python train.py --bias="none" --expert_mlp_ratio=0.5 --weight_decay=0.3
Rows from block 2 of a small image classifier, named by matrix and row number. Rows with one number within an expert belong to one neuron, the router's apart. Each number is 50 + 12 x the weight over its row's rms, rounded and kept within 0 to 99. All counts start at 0. After the name is the row's rms in percent of the matrix's.
Before each expert's rows are labels from the 100 images, of 14976, where the router gives the expert most weight on average: "strongest on" is what is common among them; "place" is the part of the image that holds the peak. Only what is clearly more common there than usual is listed. The data: microscope photos of single blood and bone marrow cells. In brackets: how many of the 100, against the usual share in percent.
# router: router (model.blocks.2.mlp.router.weight, 16x256), inputs 43-85
# up: expert up (model.blocks.2.mlp.up, 16x128x256), inputs 43-85
# down: expert down (model.blocks.2.mlp.down, 16x256x128, transposed), outputs 43-85

# expert 6
strongest on: cell type: erythroblast (66 vs 14.3)
place: middle left (26 vs 9.4)
router.6 078:46 49 58 29 60 49 46 78 32 62 44 57 63 23 27 62 61 40 70 34 54 37 61 52 46 58 48 47 46 55 76 51 36 52 65 59 53 57 74 32 43 65 50
up.0 082:69 43 45 40 39 62 53 50 45 30 56 66 46 47 64 51 58 50 54 34 51 66 62 39 59 45 54 71 57 26 38 33 33 46 38 51 60 42 63 51 51 63 49
down.0 078:54 55 34 65 73 63 45 46 40 41 65 45 42 54 56 53 54 18 74 50 49 35 43 61 54 72 32 75 47 54 66 54 41 56 57 40 51 67 61 28 76 53 59
up.1 090:63 59 50 32 64 50 46 61 56 48 49 62 39 61 52 51 41 51 40 58 48 50 53 43 61 54 63 58 51 52 46 35 51 62 66 44 69 48 76 52 70 60 57
down.1 086:58 49 47 67 30 44 49 59 61 27 31 62 46 53 36 36 60 52 49 48 55 54 54 40 63 56 37 38 55 38 74 32 28 37 48 74 56 47 58 50 73 31 60
up.2 078:65 44 38 39 56 45 46 60 59 61 50 55 41 50 66 58 45 50 40 52 38 40 43 52 75 46 39 61 20 36 49 39 13 57 50 33 52 47 46 56 43 41 67
down.2 087:61 59 37 61 44 50 58 54 32 56 63 53 48 49 63 55 74 32 58 60 45 17 41 32 66 66 51 52 51 29 54 35 56 42 40 49 36 81 41 22 39 40 52
up.3 104:60 49 18 40 53 42 38 52 50 47 49 70 46 50 50 26 49 47 28 59 57 39 64 34 46 65 73 27 42 60 66 25 61 62 62 36 64 34 57 59 83 45 49
down.3 105:63 54 50 45 39 35 44 45 31 65 35 69 41 36 26 52 65 58 36 59 36 62 65 58 27 63 58 40 57 64 71 38 51 23 56 48 59 51 37 57 65 50 57
up.4 121:61 39 49 61 47 60 46 47 48 68 42 23 43 34 60 64 62 71 34 57 47 46 42 57 64 58 40 55 52 33 54 59 42 59 40 47 33 39 56 55 28 44 48
down.4 102:33 34 50 63 57 68 69 61 46 51 73 36 46 59 63 64 45 28 63 43 62 42 53 48 44 35 25 79 37 41 47 55 34 45 46 55 51 84 51 45 30 71 54
up.5 100:45 20 52 60 47 67 53 56 55 32 68 44 29 34 55 54 49 46 31 55 36 60 52 66 58 47 66 86 42 29 57 53 45 65 40 44 35 72 41 52 50 48 56
down.5 101:69 44 44 51 55 66 31 65 51 45 66 51 51 46 85 51 45 52 60 48 60 42 51 40 69 50 45 38 37 35 54 33 64 38 35 42 69 75 75 37 46 53 50
up.6 087:84 75 51 60 38 36 51 52 62 32 46 53 72 57 50 36 63 66 56 59 55 15 40 59 49 52 49 53 68 43 28 40 50 38 43 58 47 45 64 58 58 37 54
down.6 096:61 61 41 34 38 38 52 48 51 47 58 47 41 57 50 60 62 45 44 54 46 57 58 36 31 38 70 29 55 59 52 40 43 44 43 55 64 51 59 59 63 58 53
up.7 095:62 39 52 56 54 54 45 50 41 46 61 28 39 50 47 43 55 67 50 50 56 33 32 61 74 53 41 80 60 36 42 64 55 53 49 46 29 48 58 57 36 49 55
down.7 091:56 48 53 71 61 50 50 43 38 52 91 29 38 42 78 35 60 33 51 63 60 53 52 46 41 37 41 51 34 39 54 58 60 38 41 43 43 88 65 23 43 52 52
up.8 091:38 48 31 47 36 57 51 41 66 35 60 36 62 63 53 53 61 35 54 46 44 58 62 59 42 42 70 29 33 62 60 57 33 77 40 53 48 39 32 48 44 59 44
down.8 100:65 55 60 37 50 42 34 71 29 52 44 42 52 51 43 70 60 47 60 53 60 54 72 57 64 56 27 54 32 60 54 56 50 47 69 52 49 12 62 62 66 58 52
up.9 097:47 54 45 51 25 31 56 59 54 25 59 42 61 50 50 48 83 53 60 37 37 46 49 47 51 26 57 67 64 66 47 52 37 49 45 66 43 47 84 62 48 49 57
down.9 102:36 48 52 49 34 44 53 31 57 49 48 47 61 46 62 53 58 53 19 50 38 48 50 65 37 58 65 49 57 47 51 48 53 69 60 29 52 53 40 63 57 51 28
up.10 079:24 37 53 66 62 48 64 45 40 66 53 29 36 36 34 62 48 53 45 59 45 37 54 57 49 50 37 49 53 41 57 58 41 66 43 52 12 58 74 61 38 46 55
down.10 077:43 46 51 64 78 50 58 53 51 52 80 35 50 68 55 51 51 52 59 53 43 38 52 69 56 59 34 37 26 31 32 70 45 48 44 35 42 66 50 41 35 57 54
up.11 098:51 44 57 43 51 52 39 41 52 56 66 63 59 37 45 38 31 47 71 37 66 59 61 45 61 60 25 45 30 48 68 61 38 59 57 35 59 59 42 39 61 37 70
down.11 102:65 48 35 68 57 50 52 54 42 62 58 44 57 41 65 40 65 24 51 55 57 30 65 60 43 63 42 55 57 38 58 35 53 47 63 45 47 51 44 42 21 42 63
up.12 083:69 52 61 17 62 55 51 46 59 63 65 65 48 61 58 51 32 59 44 50 46 30 47 34 73 29 53 59 70 57 33 27 41 46 43 39 65 71 55 60 68 62 64
down.12 082:43 57 48 49 44 32 39 47 55 32 38 47 40 40 62 53 53 27 39 49 38 47 54 58 44 35 64 35 48 39 79 33 48 42 47 73 65 55 35 53 58 71 63
up.13 109:55 52 49 13 47 63 26 62 61 49 29 51 51 58 55 49 54 64 44 52 63 64 50 42 68 47 43 58 52 57 40 41 49 45 58 71 70 45 65 50 70 45 57
down.13 105:66 60 35 43 41 48 48 72 27 54 34 59 46 49 65 43 74 74 48 51 63 49 33 20 53 45 48 41 54 46 70 39 40 45 55 58 59 60 53 52 43 51 58
up.14 100:53 47 45 44 17 40 43 64 65 51 30 72 71 77 45 28 54 54 41 41 59 65 69 40 50 38 51 53 58 61 46 45 66 44 65 65 63 48 44 57 57 43 52
down.14 108:45 54 48 42 47 52 46 47 29 44 48 63 48 42 39 49 53 75 57 44 48 60 50 44 52 54 48 62 39 74 52 34 48 53 59 57 50 32 61 51 67 34 45
up.15 112:50 70 55 27 47 43 33 52 48 63 29 65 46 42 58 35 49 48 45 66 76 51 59 25 45 41 63 62 66 74 52 17 51 73 49 55 57 55 65 53 63 42 64
down.15 111:66 43 54 45 46 00 47 56 46 47 53 71 59 42 36 44 66 56 44 56 65 58 59 34 41 42 51 66 33 79 71 37 43 51 64 57 52 47 45 59 54 28 58
up.16 103:70 82 64 29 52 56 43 46 44 49 42 69 60 49 56 49 41 65 61 72 66 45 61 14 41 38 50 42 63 75 36 40 46 41 62 68 69 52 54 50 55 55 52
down.16 109:39 70 53 59 52 21 49 43 53 47 26 58 61 55 32 58 63 53 47 53 77 76 24 38 44 50 50 52 68 63 53 55 59 46 55 73 42 36 40 69 47 52 55
up.17 098:51 43 43 47 60 47 45 54 33 59 57 45 45 47 65 65 45 58 71 30 50 55 35 53 61 50 42 59 38 35 41 61 38 53 47 52 39 43 49 44 36 59 52
down.17 093:35 53 57 55 42 49 47 46 40 61 61 50 39 53 53 53 57 48 63 26 57 52 34 44 64 39 50 43 48 33 28 63 55 43 57 62 51 88 57 28 20 32 74

# expert 15
strongest on: cell type: artefact (41 vs 9.8)
place: top centre (46 vs 9.4)
router.15 088:49 59 64 42 37 49 53 56 32 62 32 63 70 28 46 53 52 47 48 64 45 41 46 58 44 82 48 52 52 53 49 31 46 53 70 40 61 62 62 32 42 47 39
up.0 124:51 59 63 61 54 38 63 53 35 37 68 75 43 74 65 20 41 45 39 68 47 59 63 19 28 35 58 47 48 68 47 34 43 45 35 58 72 39 54 62 73 69 41
down.0 133:31 56 46 68 43 24 58 56 43 55 53 60 65 71 34 42 40 52 24 62 37 44 74 56 60 31 53 62 61 79 55 46 37 73 46 57 37 47 51 53 48 41 41
up.1 103:50 43 44 22 65 65 24 54 60 51 70 54 52 60 54 53 37 43 31 65 42 68 62 25 38 48 63 42 41 51 49 39 48 55 58 37 53 29 42 54 90 51 55
down.1 084:32 53 49 57 59 57 74 54 54 56 69 57 78 53 60 23 37 38 67 28 47 43 44 53 65 65 42 50 48 61 25 47 51 38 64 52 36 43 53 28 40 34 37
up.2 097:36 21 48 60 20 46 64 28 64 36 36 33 62 65 37 52 58 41 31 29 62 46 52 60 44 41 57 46 56 34 61 41 37 47 47 60 60 60 49 49 37 58 35
down.2 107:63 70 45 46 37 05 28 46 34 46 42 39 50 74 53 72 63 51 42 55 26 42 44 49 39 31 68 54 61 48 35 52 54 63 54 28 69 69 35 48 37 42 47
up.3 080:48 45 37 52 51 37 46 61 47 57 48 23 49 55 48 38 42 52 53 60 65 27 39 73 30 46 53 58 49 47 44 44 44 32 48 45 38 58 33 55 53 53 60
down.3 080:56 42 46 51 70 73 65 66 50 53 39 43 45 68 40 31 43 61 51 26 61 52 36 51 49 54 44 53 43 39 51 47 58 38 41 49 42 49 67 35 25 43 52
up.4 117:29 24 41 50 14 32 53 23 70 39 33 52 51 63 38 37 70 56 47 45 50 56 59 59 53 39 69 59 58 54 50 36 41 59 32 59 59 48 59 66 44 49 39
down.4 105:61 54 61 43 29 13 30 36 30 59 63 40 51 60 67 52 45 63 31 72 11 35 66 58 51 37 62 55 51 50 39 55 43 70 47 43 59 80 52 52 43 46 40
up.5 122:71 55 47 40 61 38 59 48 41 36 71 63 44 69 55 31 30 56 35 60 33 62 64 23 32 47 66 41 48 66 31 34 44 45 28 57 53 34 43 65 62 69 52
down.5 128:36 53 53 70 32 38 70 42 35 62 48 52 59 53 26 51 61 46 33 63 41 51 63 58 60 32 45 50 53 78 60 40 29 71 43 52 18 45 60 50 33 44 56
up.6 119:44 43 43 55 41 43 59 36 41 51 43 54 52 61 49 48 69 54 54 66 44 71 59 43 32 35 49 47 49 67 55 31 41 63 21 54 66 36 64 70 50 41 44
down.6 123:40 61 54 52 31 52 38 35 52 58 65 52 47 60 60 57 40 62 31 70 15 37 75 55 37 52 51 28 42 71 61 44 47 51 52 42 44 66 36 69 53 45 24
up.7 106:57 43 66 52 53 47 56 52 47 44 56 53 47 60 66 50 56 42 62 48 59 31 53 59 55 45 60 45 57 60 36 21 29 44 40 58 61 60 64 40 39 65 51
down.7 100:54 68 60 53 48 26 52 56 33 57 54 67 60 59 58 36 48 79 38 48 53 30 50 41 54 60 61 54 50 48 26 31 62 44 61 54 69 47 72 55 34 47 49
up.8 093:37 37 34 45 38 43 59 36 68 38 55 53 60 67 40 37 54 76 32 44 47 47 57 54 46 50 60 40 55 55 35 48 37 49 52 78 49 60 46 65 45 53 52
down.8 095:64 36 53 51 44 20 34 40 30 49 39 49 66 52 44 61 52 53 44 63 33 52 73 32 48 47 49 42 66 53 77 43 31 69 30 45 53 79 23 58 33 54 49
up.9 081:55 39 48 42 64 51 41 55 61 39 70 68 32 66 60 37 42 70 57 41 37 69 58 54 47 35 59 66 30 60 56 37 38 47 45 57 44 59 50 74 64 49 54
down.9 079:41 34 46 49 36 22 50 41 43 63 61 50 52 85 49 62 50 68 32 53 35 57 61 20 57 44 54 57 51 71 48 41 36 53 46 47 29 64 53 58 36 32 40
up.10 086:38 55 87 25 63 47 41 38 53 29 66 47 50 41 39 49 26 57 51 34 36 65 47 53 36 47 57 61 44 31 10 68 42 48 46 66 73 69 49 34 53 48 60
down.10 082:64 39 37 58 63 52 52 50 60 42 31 34 55 71 48 52 53 47 58 38 59 34 58 50 44 66 41 55 58 53 26 31 73 33 42 54 72 36 57 22 57 50 40
up.11 100:65 64 59 47 51 56 65 35 28 47 54 49 38 61 76 54 49 47 38 65 45 28 62 35 48 63 56 29 40 53 52 36 56 62 51 33 63 64 55 50 40 76 47
down.11 099:38 52 63 71 43 51 80 53 46 58 53 43 61 52 41 43 61 74 55 33 62 41 32 63 41 70 50 70 58 48 36 39 70 51 54 54 65 38 66 51 42 53 41
up.12 122:49 51 48 43 50 54 56 64 66 46 46 38 69 36 42 38 49 39 41 33 63 54 51 58 36 30 60 62 36 55 50 67 29 60 44 67 38 57 43 36 42 53 48
down.12 114:59 45 48 67 55 73 54 61 46 51 55 29 51 71 46 51 43 42 56 28 47 41 36 62 47 44 50 47 49 22 21 55 39 29 46 66 57 45 43 30 39 61 59
up.13 062:68 63 38 48 42 41 53 59 41 48 58 62 40 77 75 51 30 33 33 51 33 43 47 41 66 72 57 41 48 31 33 40 65 75 43 48 42 59 48 51 56 70 52
down.13 087:65 51 43 46 61 32 75 40 74 62 33 45 42 55 43 51 27 61 49 49 43 56 40 44 70 42 41 35 46 59 56 25 45 49 47 84 46 40 61 47 47 56 52
up.14 106:58 41 54 54 51 44 62 47 27 57 68 80 40 75 49 30 46 53 34 63 56 49 56 19 39 48 49 40 48 59 42 17 50 51 54 38 63 48 70 62 60 55 52
down.14 106:54 54 44 77 41 41 62 51 68 49 51 62 42 53 52 43 46 48 32 59 34 39 82 51 56 44 34 49 51 78 68 30 49 84 46 46 38 51 40 58 76 35 32
up.15 111:45 59 51 48 53 34 38 49 56 29 53 65 52 60 55 23 52 58 39 52 44 53 57 56 49 21 65 55 64 60 49 19 40 55 35 65 51 44 55 75 66 54 55
down.15 107:64 51 54 34 35 37 37 59 34 71 69 25 64 67 49 55 46 72 34 37 35 54 68 50 63 37 49 56 55 71 54 47 34 65 48 64 43 48 38 42 39 52 53
up.16 087:38 39 50 52 39 36 51 46 58 34 73 71 39 55 62 27 37 59 42 58 34 43 59 46 54 57 64 51 48 69 43 50 43 50 25 55 32 52 54 71 60 57 71
down.16 082:31 50 54 63 47 53 50 68 40 53 42 55 70 60 50 55 40 31 35 52 53 63 53 33 75 50 47 59 53 46 33 62 39 43 48 70 55 60 78 62 34 66 52
up.17 107:59 66 46 66 71 50 56 40 31 50 54 69 49 57 54 35 31 46 31 77 45 43 64 20 32 36 57 42 33 64 32 36 45 50 47 40 49 37 53 78 60 56 40
down.17 109:36 68 45 71 60 54 71 26 44 42 68 59 55 71 49 33 59 49 38 76 49 57 77 44 41 33 43 43 47 67 52 45 44 82 41 64 31 48 33 54 61 50 30

# expert 10
strongest on: cell type: artefact (28 vs 9.8)
place: bottom left (36 vs 14.1)
router.10 085:48 34 74 42 65 58 40 73 52 62 39 59 65 20 41 56 47 44 49 56 41 35 53 56 59 79 38 62 39 58 62 40 44 52 90 34 49 54 50 52 59 60 58
up.0 092:45 39 28 63 53 50 51 29 53 21 52 49 36 59 61 36 54 52 44 53 38 68 50 37 56 42 62 50 44 55 59 36 41 36 23 55 72 28 61 75 48 49 35
down.0 095:52 43 47 47 53 40 40 32 49 38 48 45 44 57 50 55 60 45 43 44 32 71 69 78 55 73 41 63 52 52 74 54 40 65 69 43 39 67 53 26 64 38 48
up.1 110:64 53 40 41 51 50 68 35 37 48 48 41 45 60 58 46 55 61 46 42 35 31 25 42 75 48 58 59 73 28 35 51 46 19 28 59 61 51 56 45 55 58 43
down.1 100:36 66 42 58 30 41 61 51 26 66 59 63 56 55 44 53 67 51 16 30 79 53 48 57 40 49 51 50 80 54 77 52 50 50 69 61 58 64 57 50 47 57 32
up.2 086:60 59 53 38 77 44 30 42 59 45 64 61 47 50 47 36 55 72 73 41 47 58 40 60 46 45 66 30 55 50 27 40 54 42 51 69 58 56 41 53 75 63 48
down.2 091:57 47 54 20 60 30 35 37 55 49 46 42 51 28 43 50 38 71 39 50 37 47 36 45 46 71 57 65 48 46 53 41 40 46 64 34 58 35 57 43 83 25 59
up.3 085:42 57 38 72 40 65 39 47 78 37 38 34 33 37 70 44 60 59 45 39 47 55 41 55 58 54 60 70 54 52 54 49 49 45 43 68 48 42 43 64 48 35 50
down.3 094:46 48 51 61 64 48 54 46 47 62 32 35 41 61 41 38 53 48 69 62 50 71 35 53 47 51 47 62 41 50 78 53 60 50 54 44 47 44 30 62 60 18 54
up.4 109:44 34 56 38 47 34 53 37 66 32 50 54 53 42 27 32 58 34 56 43 58 65 53 67 62 55 50 52 54 51 59 35 43 58 54 34 56 68 50 74 49 48 71
down.4 114:41 34 23 36 31 53 43 37 52 39 49 42 30 44 51 60 57 63 43 31 44 70 85 53 47 44 43 27 54 67 45 59 59 39 35 58 56 29 76 33 39 53 61
up.5 116:48 65 50 59 36 12 50 38 46 33 44 61 60 54 51 28 75 62 40 41 50 56 49 60 44 58 60 47 49 53 55 34 36 26 63 78 69 52 39 57 71 57 39
down.5 122:49 46 39 45 37 33 33 34 55 30 57 51 40 30 53 50 58 42 38 37 38 59 52 48 41 48 53 60 67 65 64 66 39 52 37 57 54 36 60 45 56 46 57
up.6 084:38 65 61 48 35 18 68 36 57 43 34 33 56 68 38 47 53 51 52 38 67 50 42 62 70 47 41 53 46 59 50 50 24 10 36 73 55 61 65 55 44 46 48
down.6 093:51 48 45 39 46 22 32 47 55 15 78 54 51 36 57 49 59 55 40 44 54 44 45 63 52 62 52 60 56 70 71 46 26 63 68 49 36 32 42 44 92 25 69
up.7 126:44 27 63 42 60 35 49 52 38 66 63 68 60 24 40 43 43 44 55 54 65 55 51 48 51 63 33 57 36 66 55 56 50 62 49 39 32 59 59 61 58 33 65
down.7 121:43 67 57 34 54 45 56 51 54 61 56 49 53 54 52 61 49 72 51 51 50 49 68 56 42 39 44 59 48 63 52 62 40 41 29 35 32 40 51 54 17 47 41
up.8 098:42 56 54 70 37 60 62 72 70 54 30 42 32 58 66 49 51 51 52 39 49 53 51 59 81 27 75 76 36 56 54 40 58 67 50 66 31 60 47 48 33 41 58
down.8 095:59 61 41 47 40 35 47 48 43 45 24 41 58 55 26 44 39 40 65 46 51 61 25 48 31 57 42 38 54 42 67 62 51 62 62 64 41 41 36 54 45 69 51
up.9 129:31 52 40 56 41 56 55 71 71 59 30 56 51 69 38 62 45 40 60 44 65 67 52 58 84 24 58 75 56 66 58 40 45 64 55 66 46 57 22 31 45 46 48
down.9 122:58 73 40 36 51 19 67 46 50 42 55 40 74 75 43 37 43 52 61 60 41 44 43 38 35 42 64 61 56 48 32 57 40 62 57 67 64 24 40 59 44 57 27
up.10 079:51 37 67 53 40 48 27 50 37 29 67 25 53 43 44 63 34 33 54 48 39 47 41 54 79 48 46 57 29 50 47 65 45 61 51 37 34 55 30 49 46 27 64
down.10 084:45 42 28 41 64 70 54 64 35 60 38 47 33 52 43 49 29 53 67 52 50 53 49 64 48 46 56 34 49 42 54 48 36 73 58 57 36 51 66 62 27 61 47
up.11 099:59 44 48 50 64 37 56 63 37 69 84 46 43 52 45 49 41 46 36 50 44 57 43 35 74 53 49 46 45 41 60 56 74 59 52 41 41 39 38 51 41 40 62
down.11 093:42 42 43 60 47 54 51 69 48 59 60 18 57 47 57 57 43 35 48 49 59 46 31 55 33 49 42 61 40 52 66 55 35 51 40 59 47 45 48 24 35 62 47
up.12 114:52 65 46 60 25 64 44 69 61 55 33 46 49 57 54 60 34 41 63 37 68 50 43 60 81 32 61 72 42 60 57 36 55 71 49 69 32 58 27 33 30 26 66
down.12 117:54 58 37 37 63 36 63 66 50 52 53 25 64 63 33 32 54 61 66 44 52 52 41 58 47 59 52 64 51 64 54 46 52 51 63 75 29 41 45 49 38 57 40
up.13 120:45 56 56 35 59 53 44 36 35 55 54 40 54 44 62 51 43 55 43 57 40 38 48 52 32 64 52 28 42 63 27 29 35 49 45 45 74 18 51 61 72 64 33
down.13 114:36 39 51 41 48 54 25 34 69 29 51 69 45 32 40 49 50 45 44 49 38 52 71 55 53 39 70 64 58 58 55 44 31 68 59 53 53 56 43 64 86 41 54
up.14 113:33 42 50 60 61 36 60 60 47 72 78 46 55 38 36 53 44 49 58 64 54 58 35 42 30 62 31 55 37 43 47 69 39 60 53 38 26 38 41 52 53 35 60
down.14 100:40 49 51 41 61 64 61 48 53 83 75 48 46 43 41 69 34 42 53 58 42 44 56 87 43 44 34 44 38 55 22 55 35 47 49 39 30 56 33 42 38 75 49
up.15 072:42 31 40 53 72 49 52 32 50 57 56 43 35 56 50 58 44 47 52 67 43 50 57 41 06 61 45 46 47 51 54 41 34 56 51 46 49 29 45 63 70 51 65
down.15 073:44 51 55 70 40 71 37 41 59 38 52 52 59 31 47 71 39 55 62 49 21 55 49 62 63 50 52 69 38 61 61 66 35 52 55 48 60 54 38 51 35 60 54
up.16 113:41 22 38 32 49 26 52 52 59 51 36 64 39 39 39 32 50 52 56 32 50 56 54 62 66 62 42 47 31 60 54 57 32 38 67 57 36 50 56 65 46 36 53
down.16 118:48 53 53 49 40 23 40 45 52 44 49 57 45 53 55 49 38 51 54 43 45 50 62 37 51 40 54 44 58 69 52 71 33 44 35 67 54 40 54 51 47 44 58
up.17 084:39 53 61 58 44 49 43 30 73 30 45 32 43 57 63 56 38 59 24 48 47 54 38 60 77 52 47 57 66 14 49 58 54 44 45 56 50 64 47 37 37 47 74
down.17 093:56 40 40 63 38 23 31 84 34 54 29 55 42 69 37 36 41 44 50 37 50 42 54 51 42 47 24 53 45 53 65 47 51 44 32 78 51 74 48 44 59 34 51

# expert 13
strongest on: smear: peripheral blood (87 vs 16.2)
place: top centre (32 vs 9.4)
router.13 087:56 48 37 54 46 45 53 60 55 53 32 71 40 24 53 39 60 49 58 37 50 48 43 51 48 61 55 66 47 49 50 44 39 46 62 72 50 78 63 50 31 34 43
up.0 113:54 49 62 25 53 67 24 51 60 32 62 65 62 52 53 54 30 57 50 52 28 45 49 60 13 49 62 37 57 41 34 53 39 33 52 63 81 31 48 56 55 57 36
down.0 092:58 45 77 64 68 73 44 52 41 35 37 52 45 46 59 47 51 50 52 51 52 42 48 40 73 55 42 50 48 40 57 37 43 49 82 55 48 51 53 56 48 52 44
up.1 094:46 51 36 49 38 45 21 37 44 43 65 61 57 32 41 48 40 44 53 58 22 33 58 48 32 42 59 41 56 35 60 40 27 51 53 45 52 34 44 52 54 60 48
down.1 091:52 68 51 39 50 66 55 54 48 55 66 46 60 63 44 32 78 61 34 52 61 53 41 47 42 51 56 48 62 56 66 36 74 27 55 52 40 44 59 64 74 65 39
up.2 114:44 48 62 52 55 28 52 53 84 28 42 65 58 35 48 18 41 65 48 52 51 65 51 52 42 42 49 63 71 58 37 42 47 52 62 63 41 41 47 70 58 59 60
down.2 123:45 61 65 53 47 16 36 36 42 35 57 65 67 38 61 51 44 51 63 49 36 49 51 32 34 49 41 49 29 67 28 72 38 23 52 39 64 69 63 59 43 60 55
up.3 075:75 50 40 68 51 57 59 56 49 37 58 34 27 73 61 56 60 52 54 74 48 44 34 23 43 52 58 57 52 47 45 45 50 48 43 61 52 39 60 56 49 58 41
down.3 084:44 46 35 49 48 35 58 54 59 32 60 47 67 23 41 58 63 56 48 67 64 55 48 81 49 56 40 69 21 36 50 44 44 38 50 39 50 40 50 47 47 42 69
up.4 100:62 53 47 61 38 40 69 60 86 54 47 60 47 77 51 25 51 46 32 43 53 44 62 32 75 56 44 54 71 61 51 28 63 51 53 68 51 42 63 57 46 53 41
down.4 106:47 52 54 51 51 25 43 51 44 50 46 68 42 37 47 40 33 45 68 51 57 62 57 48 63 64 57 64 21 61 43 69 57 45 43 30 39 52 51 59 55 32 37
up.5 094:31 64 44 41 35 42 29 45 62 48 44 35 43 34 40 55 48 42 48 42 49 44 58 44 53 47 40 58 47 46 66 36 41 34 47 54 59 46 43 46 64 47 59
down.5 093:56 47 58 56 60 28 49 45 44 57 32 67 36 44 43 50 46 52 50 42 34 55 63 64 51 53 38 64 37 67 57 48 54 51 48 35 54 44 48 41 61 34 49
up.6 104:66 65 52 64 30 29 77 53 65 51 31 45 54 68 48 40 64 42 47 43 57 39 50 60 74 48 50 44 54 62 55 46 65 45 39 64 40 41 58 43 55 52 42
down.6 106:45 52 55 61 37 26 38 40 57 43 60 44 45 44 52 69 38 52 63 53 22 45 55 57 46 48 57 50 23 55 35 64 54 52 38 22 73 50 63 50 38 42 41
up.7 083:44 65 55 50 56 56 49 65 51 60 56 55 41 61 51 41 32 35 44 58 74 40 69 28 58 37 33 51 63 63 47 56 56 51 43 51 36 46 40 48 64 55 40
down.7 079:60 42 58 61 43 27 50 46 67 57 29 50 48 45 51 38 36 58 57 51 57 49 61 45 59 47 39 62 39 47 62 51 65 51 52 49 32 62 51 42 54 26 46
up.8 080:53 55 37 43 57 45 39 52 66 64 60 63 39 52 64 59 43 57 35 59 50 47 53 47 45 40 56 47 54 36 43 43 61 50 47 55 58 46 27 66 59 40 53
down.8 093:53 50 41 32 42 60 51 63 47 51 31 57 36 52 49 55 48 44 76 40 45 58 57 61 72 44 34 54 66 48 50 56 48 41 30 36 38 54 47 49 44 33 60
up.9 073:38 36 44 30 78 47 54 53 46 58 40 54 45 75 38 62 38 77 51 62 47 70 55 50 57 55 46 46 49 44 48 54 59 34 45 32 39 47 36 46 59 55 61
down.9 077:42 34 21 64 57 67 43 45 61 49 56 52 40 61 50 43 52 23 40 66 37 41 52 70 67 36 42 53 61 58 47 49 44 56 58 60 41 71 43 50 31 41 49
up.10 099:57 50 50 56 53 61 66 62 67 45 61 65 44 59 43 28 35 48 47 59 54 47 54 24 56 46 44 42 60 49 50 55 77 51 46 44 59 57 55 55 49 59 40
down.10 097:50 45 25 51 44 69 45 55 72 49 23 50 45 35 44 34 63 37 37 47 76 58 39 53 62 60 46 52 57 39 51 46 62 57 50 55 34 45 41 66 60 24 49
up.11 129:55 63 52 68 40 30 49 36 69 24 44 59 52 41 57 17 48 56 62 63 50 52 47 47 57 25 55 72 68 55 48 34 49 61 47 72 45 58 51 76 54 51 37
down.11 129:46 41 63 55 42 32 42 41 59 17 50 39 48 35 67 46 35 44 58 45 39 52 44 33 56 48 57 63 37 59 38 61 37 40 62 50 64 64 44 66 54 49 33
up.12 093:84 63 54 66 35 50 69 66 55 44 49 41 36 74 72 34 44 56 65 50 42 53 40 27 57 43 53 50 43 49 41 36 49 52 61 67 35 39 41 47 54 54 69
down.12 100:32 65 48 34 55 13 52 60 38 58 42 39 52 51 39 49 30 60 67 20 51 58 59 60 63 63 52 61 22 52 38 51 52 58 22 43 18 44 66 39 53 47 52
up.13 091:42 48 50 59 60 41 43 66 43 71 54 33 46 60 49 47 61 42 38 55 61 41 53 48 34 39 41 46 42 61 58 26 54 53 51 49 59 51 36 43 40 22 51
down.13 093:48 46 62 39 69 51 42 44 44 54 47 52 30 52 31 59 25 40 76 40 42 54 44 69 47 53 34 45 45 66 42 72 36 44 50 35 45 47 46 40 76 39 46
up.14 129:70 81 43 59 55 59 54 61 47 65 66 57 32 55 47 43 27 59 63 60 43 31 53 62 39 54 46 46 33 52 36 45 45 59 32 61 32 56 54 55 48 64 43
down.14 115:22 63 31 56 68 55 49 55 58 35 52 44 47 73 48 41 49 43 51 50 44 81 66 73 76 23 73 57 56 58 53 48 66 67 39 43 20 51 28 66 62 43 48
up.15 133:55 58 40 57 46 25 46 55 74 23 38 69 49 40 55 16 41 63 58 51 46 59 59 58 51 42 67 71 57 59 47 42 39 59 51 79 35 69 46 63 46 42 60
down.15 137:46 55 44 54 41 22 33 41 49 23 47 61 52 25 68 46 40 49 63 39 33 54 61 31 58 56 56 68 25 63 46 73 45 55 53 40 62 55 54 60 52 42 35
up.16 101:51 53 46 58 40 34 61 41 74 26 41 39 55 46 61 29 54 51 45 61 57 56 46 58 53 33 65 59 75 60 48 31 51 61 47 88 40 45 48 66 53 50 61
down.16 108:34 69 68 61 32 25 42 31 58 45 58 53 64 29 50 46 34 69 62 52 35 75 63 49 48 46 56 64 36 70 38 61 56 40 49 55 64 68 64 63 50 53 37
up.17 097:43 56 65 56 55 49 52 54 52 40 80 49 62 81 52 28 49 42 43 70 33 41 45 44 32 51 74 63 33 26 43 44 38 56 39 50 46 34 18 54 62 67 72
down.17 078:54 54 44 56 30 46 54 55 35 26 64 53 39 43 52 47 52 43 56 51 42 48 27 63 80 53 55 69 50 61 50 37 65 41 52 64 27 50 68 48 61 62 55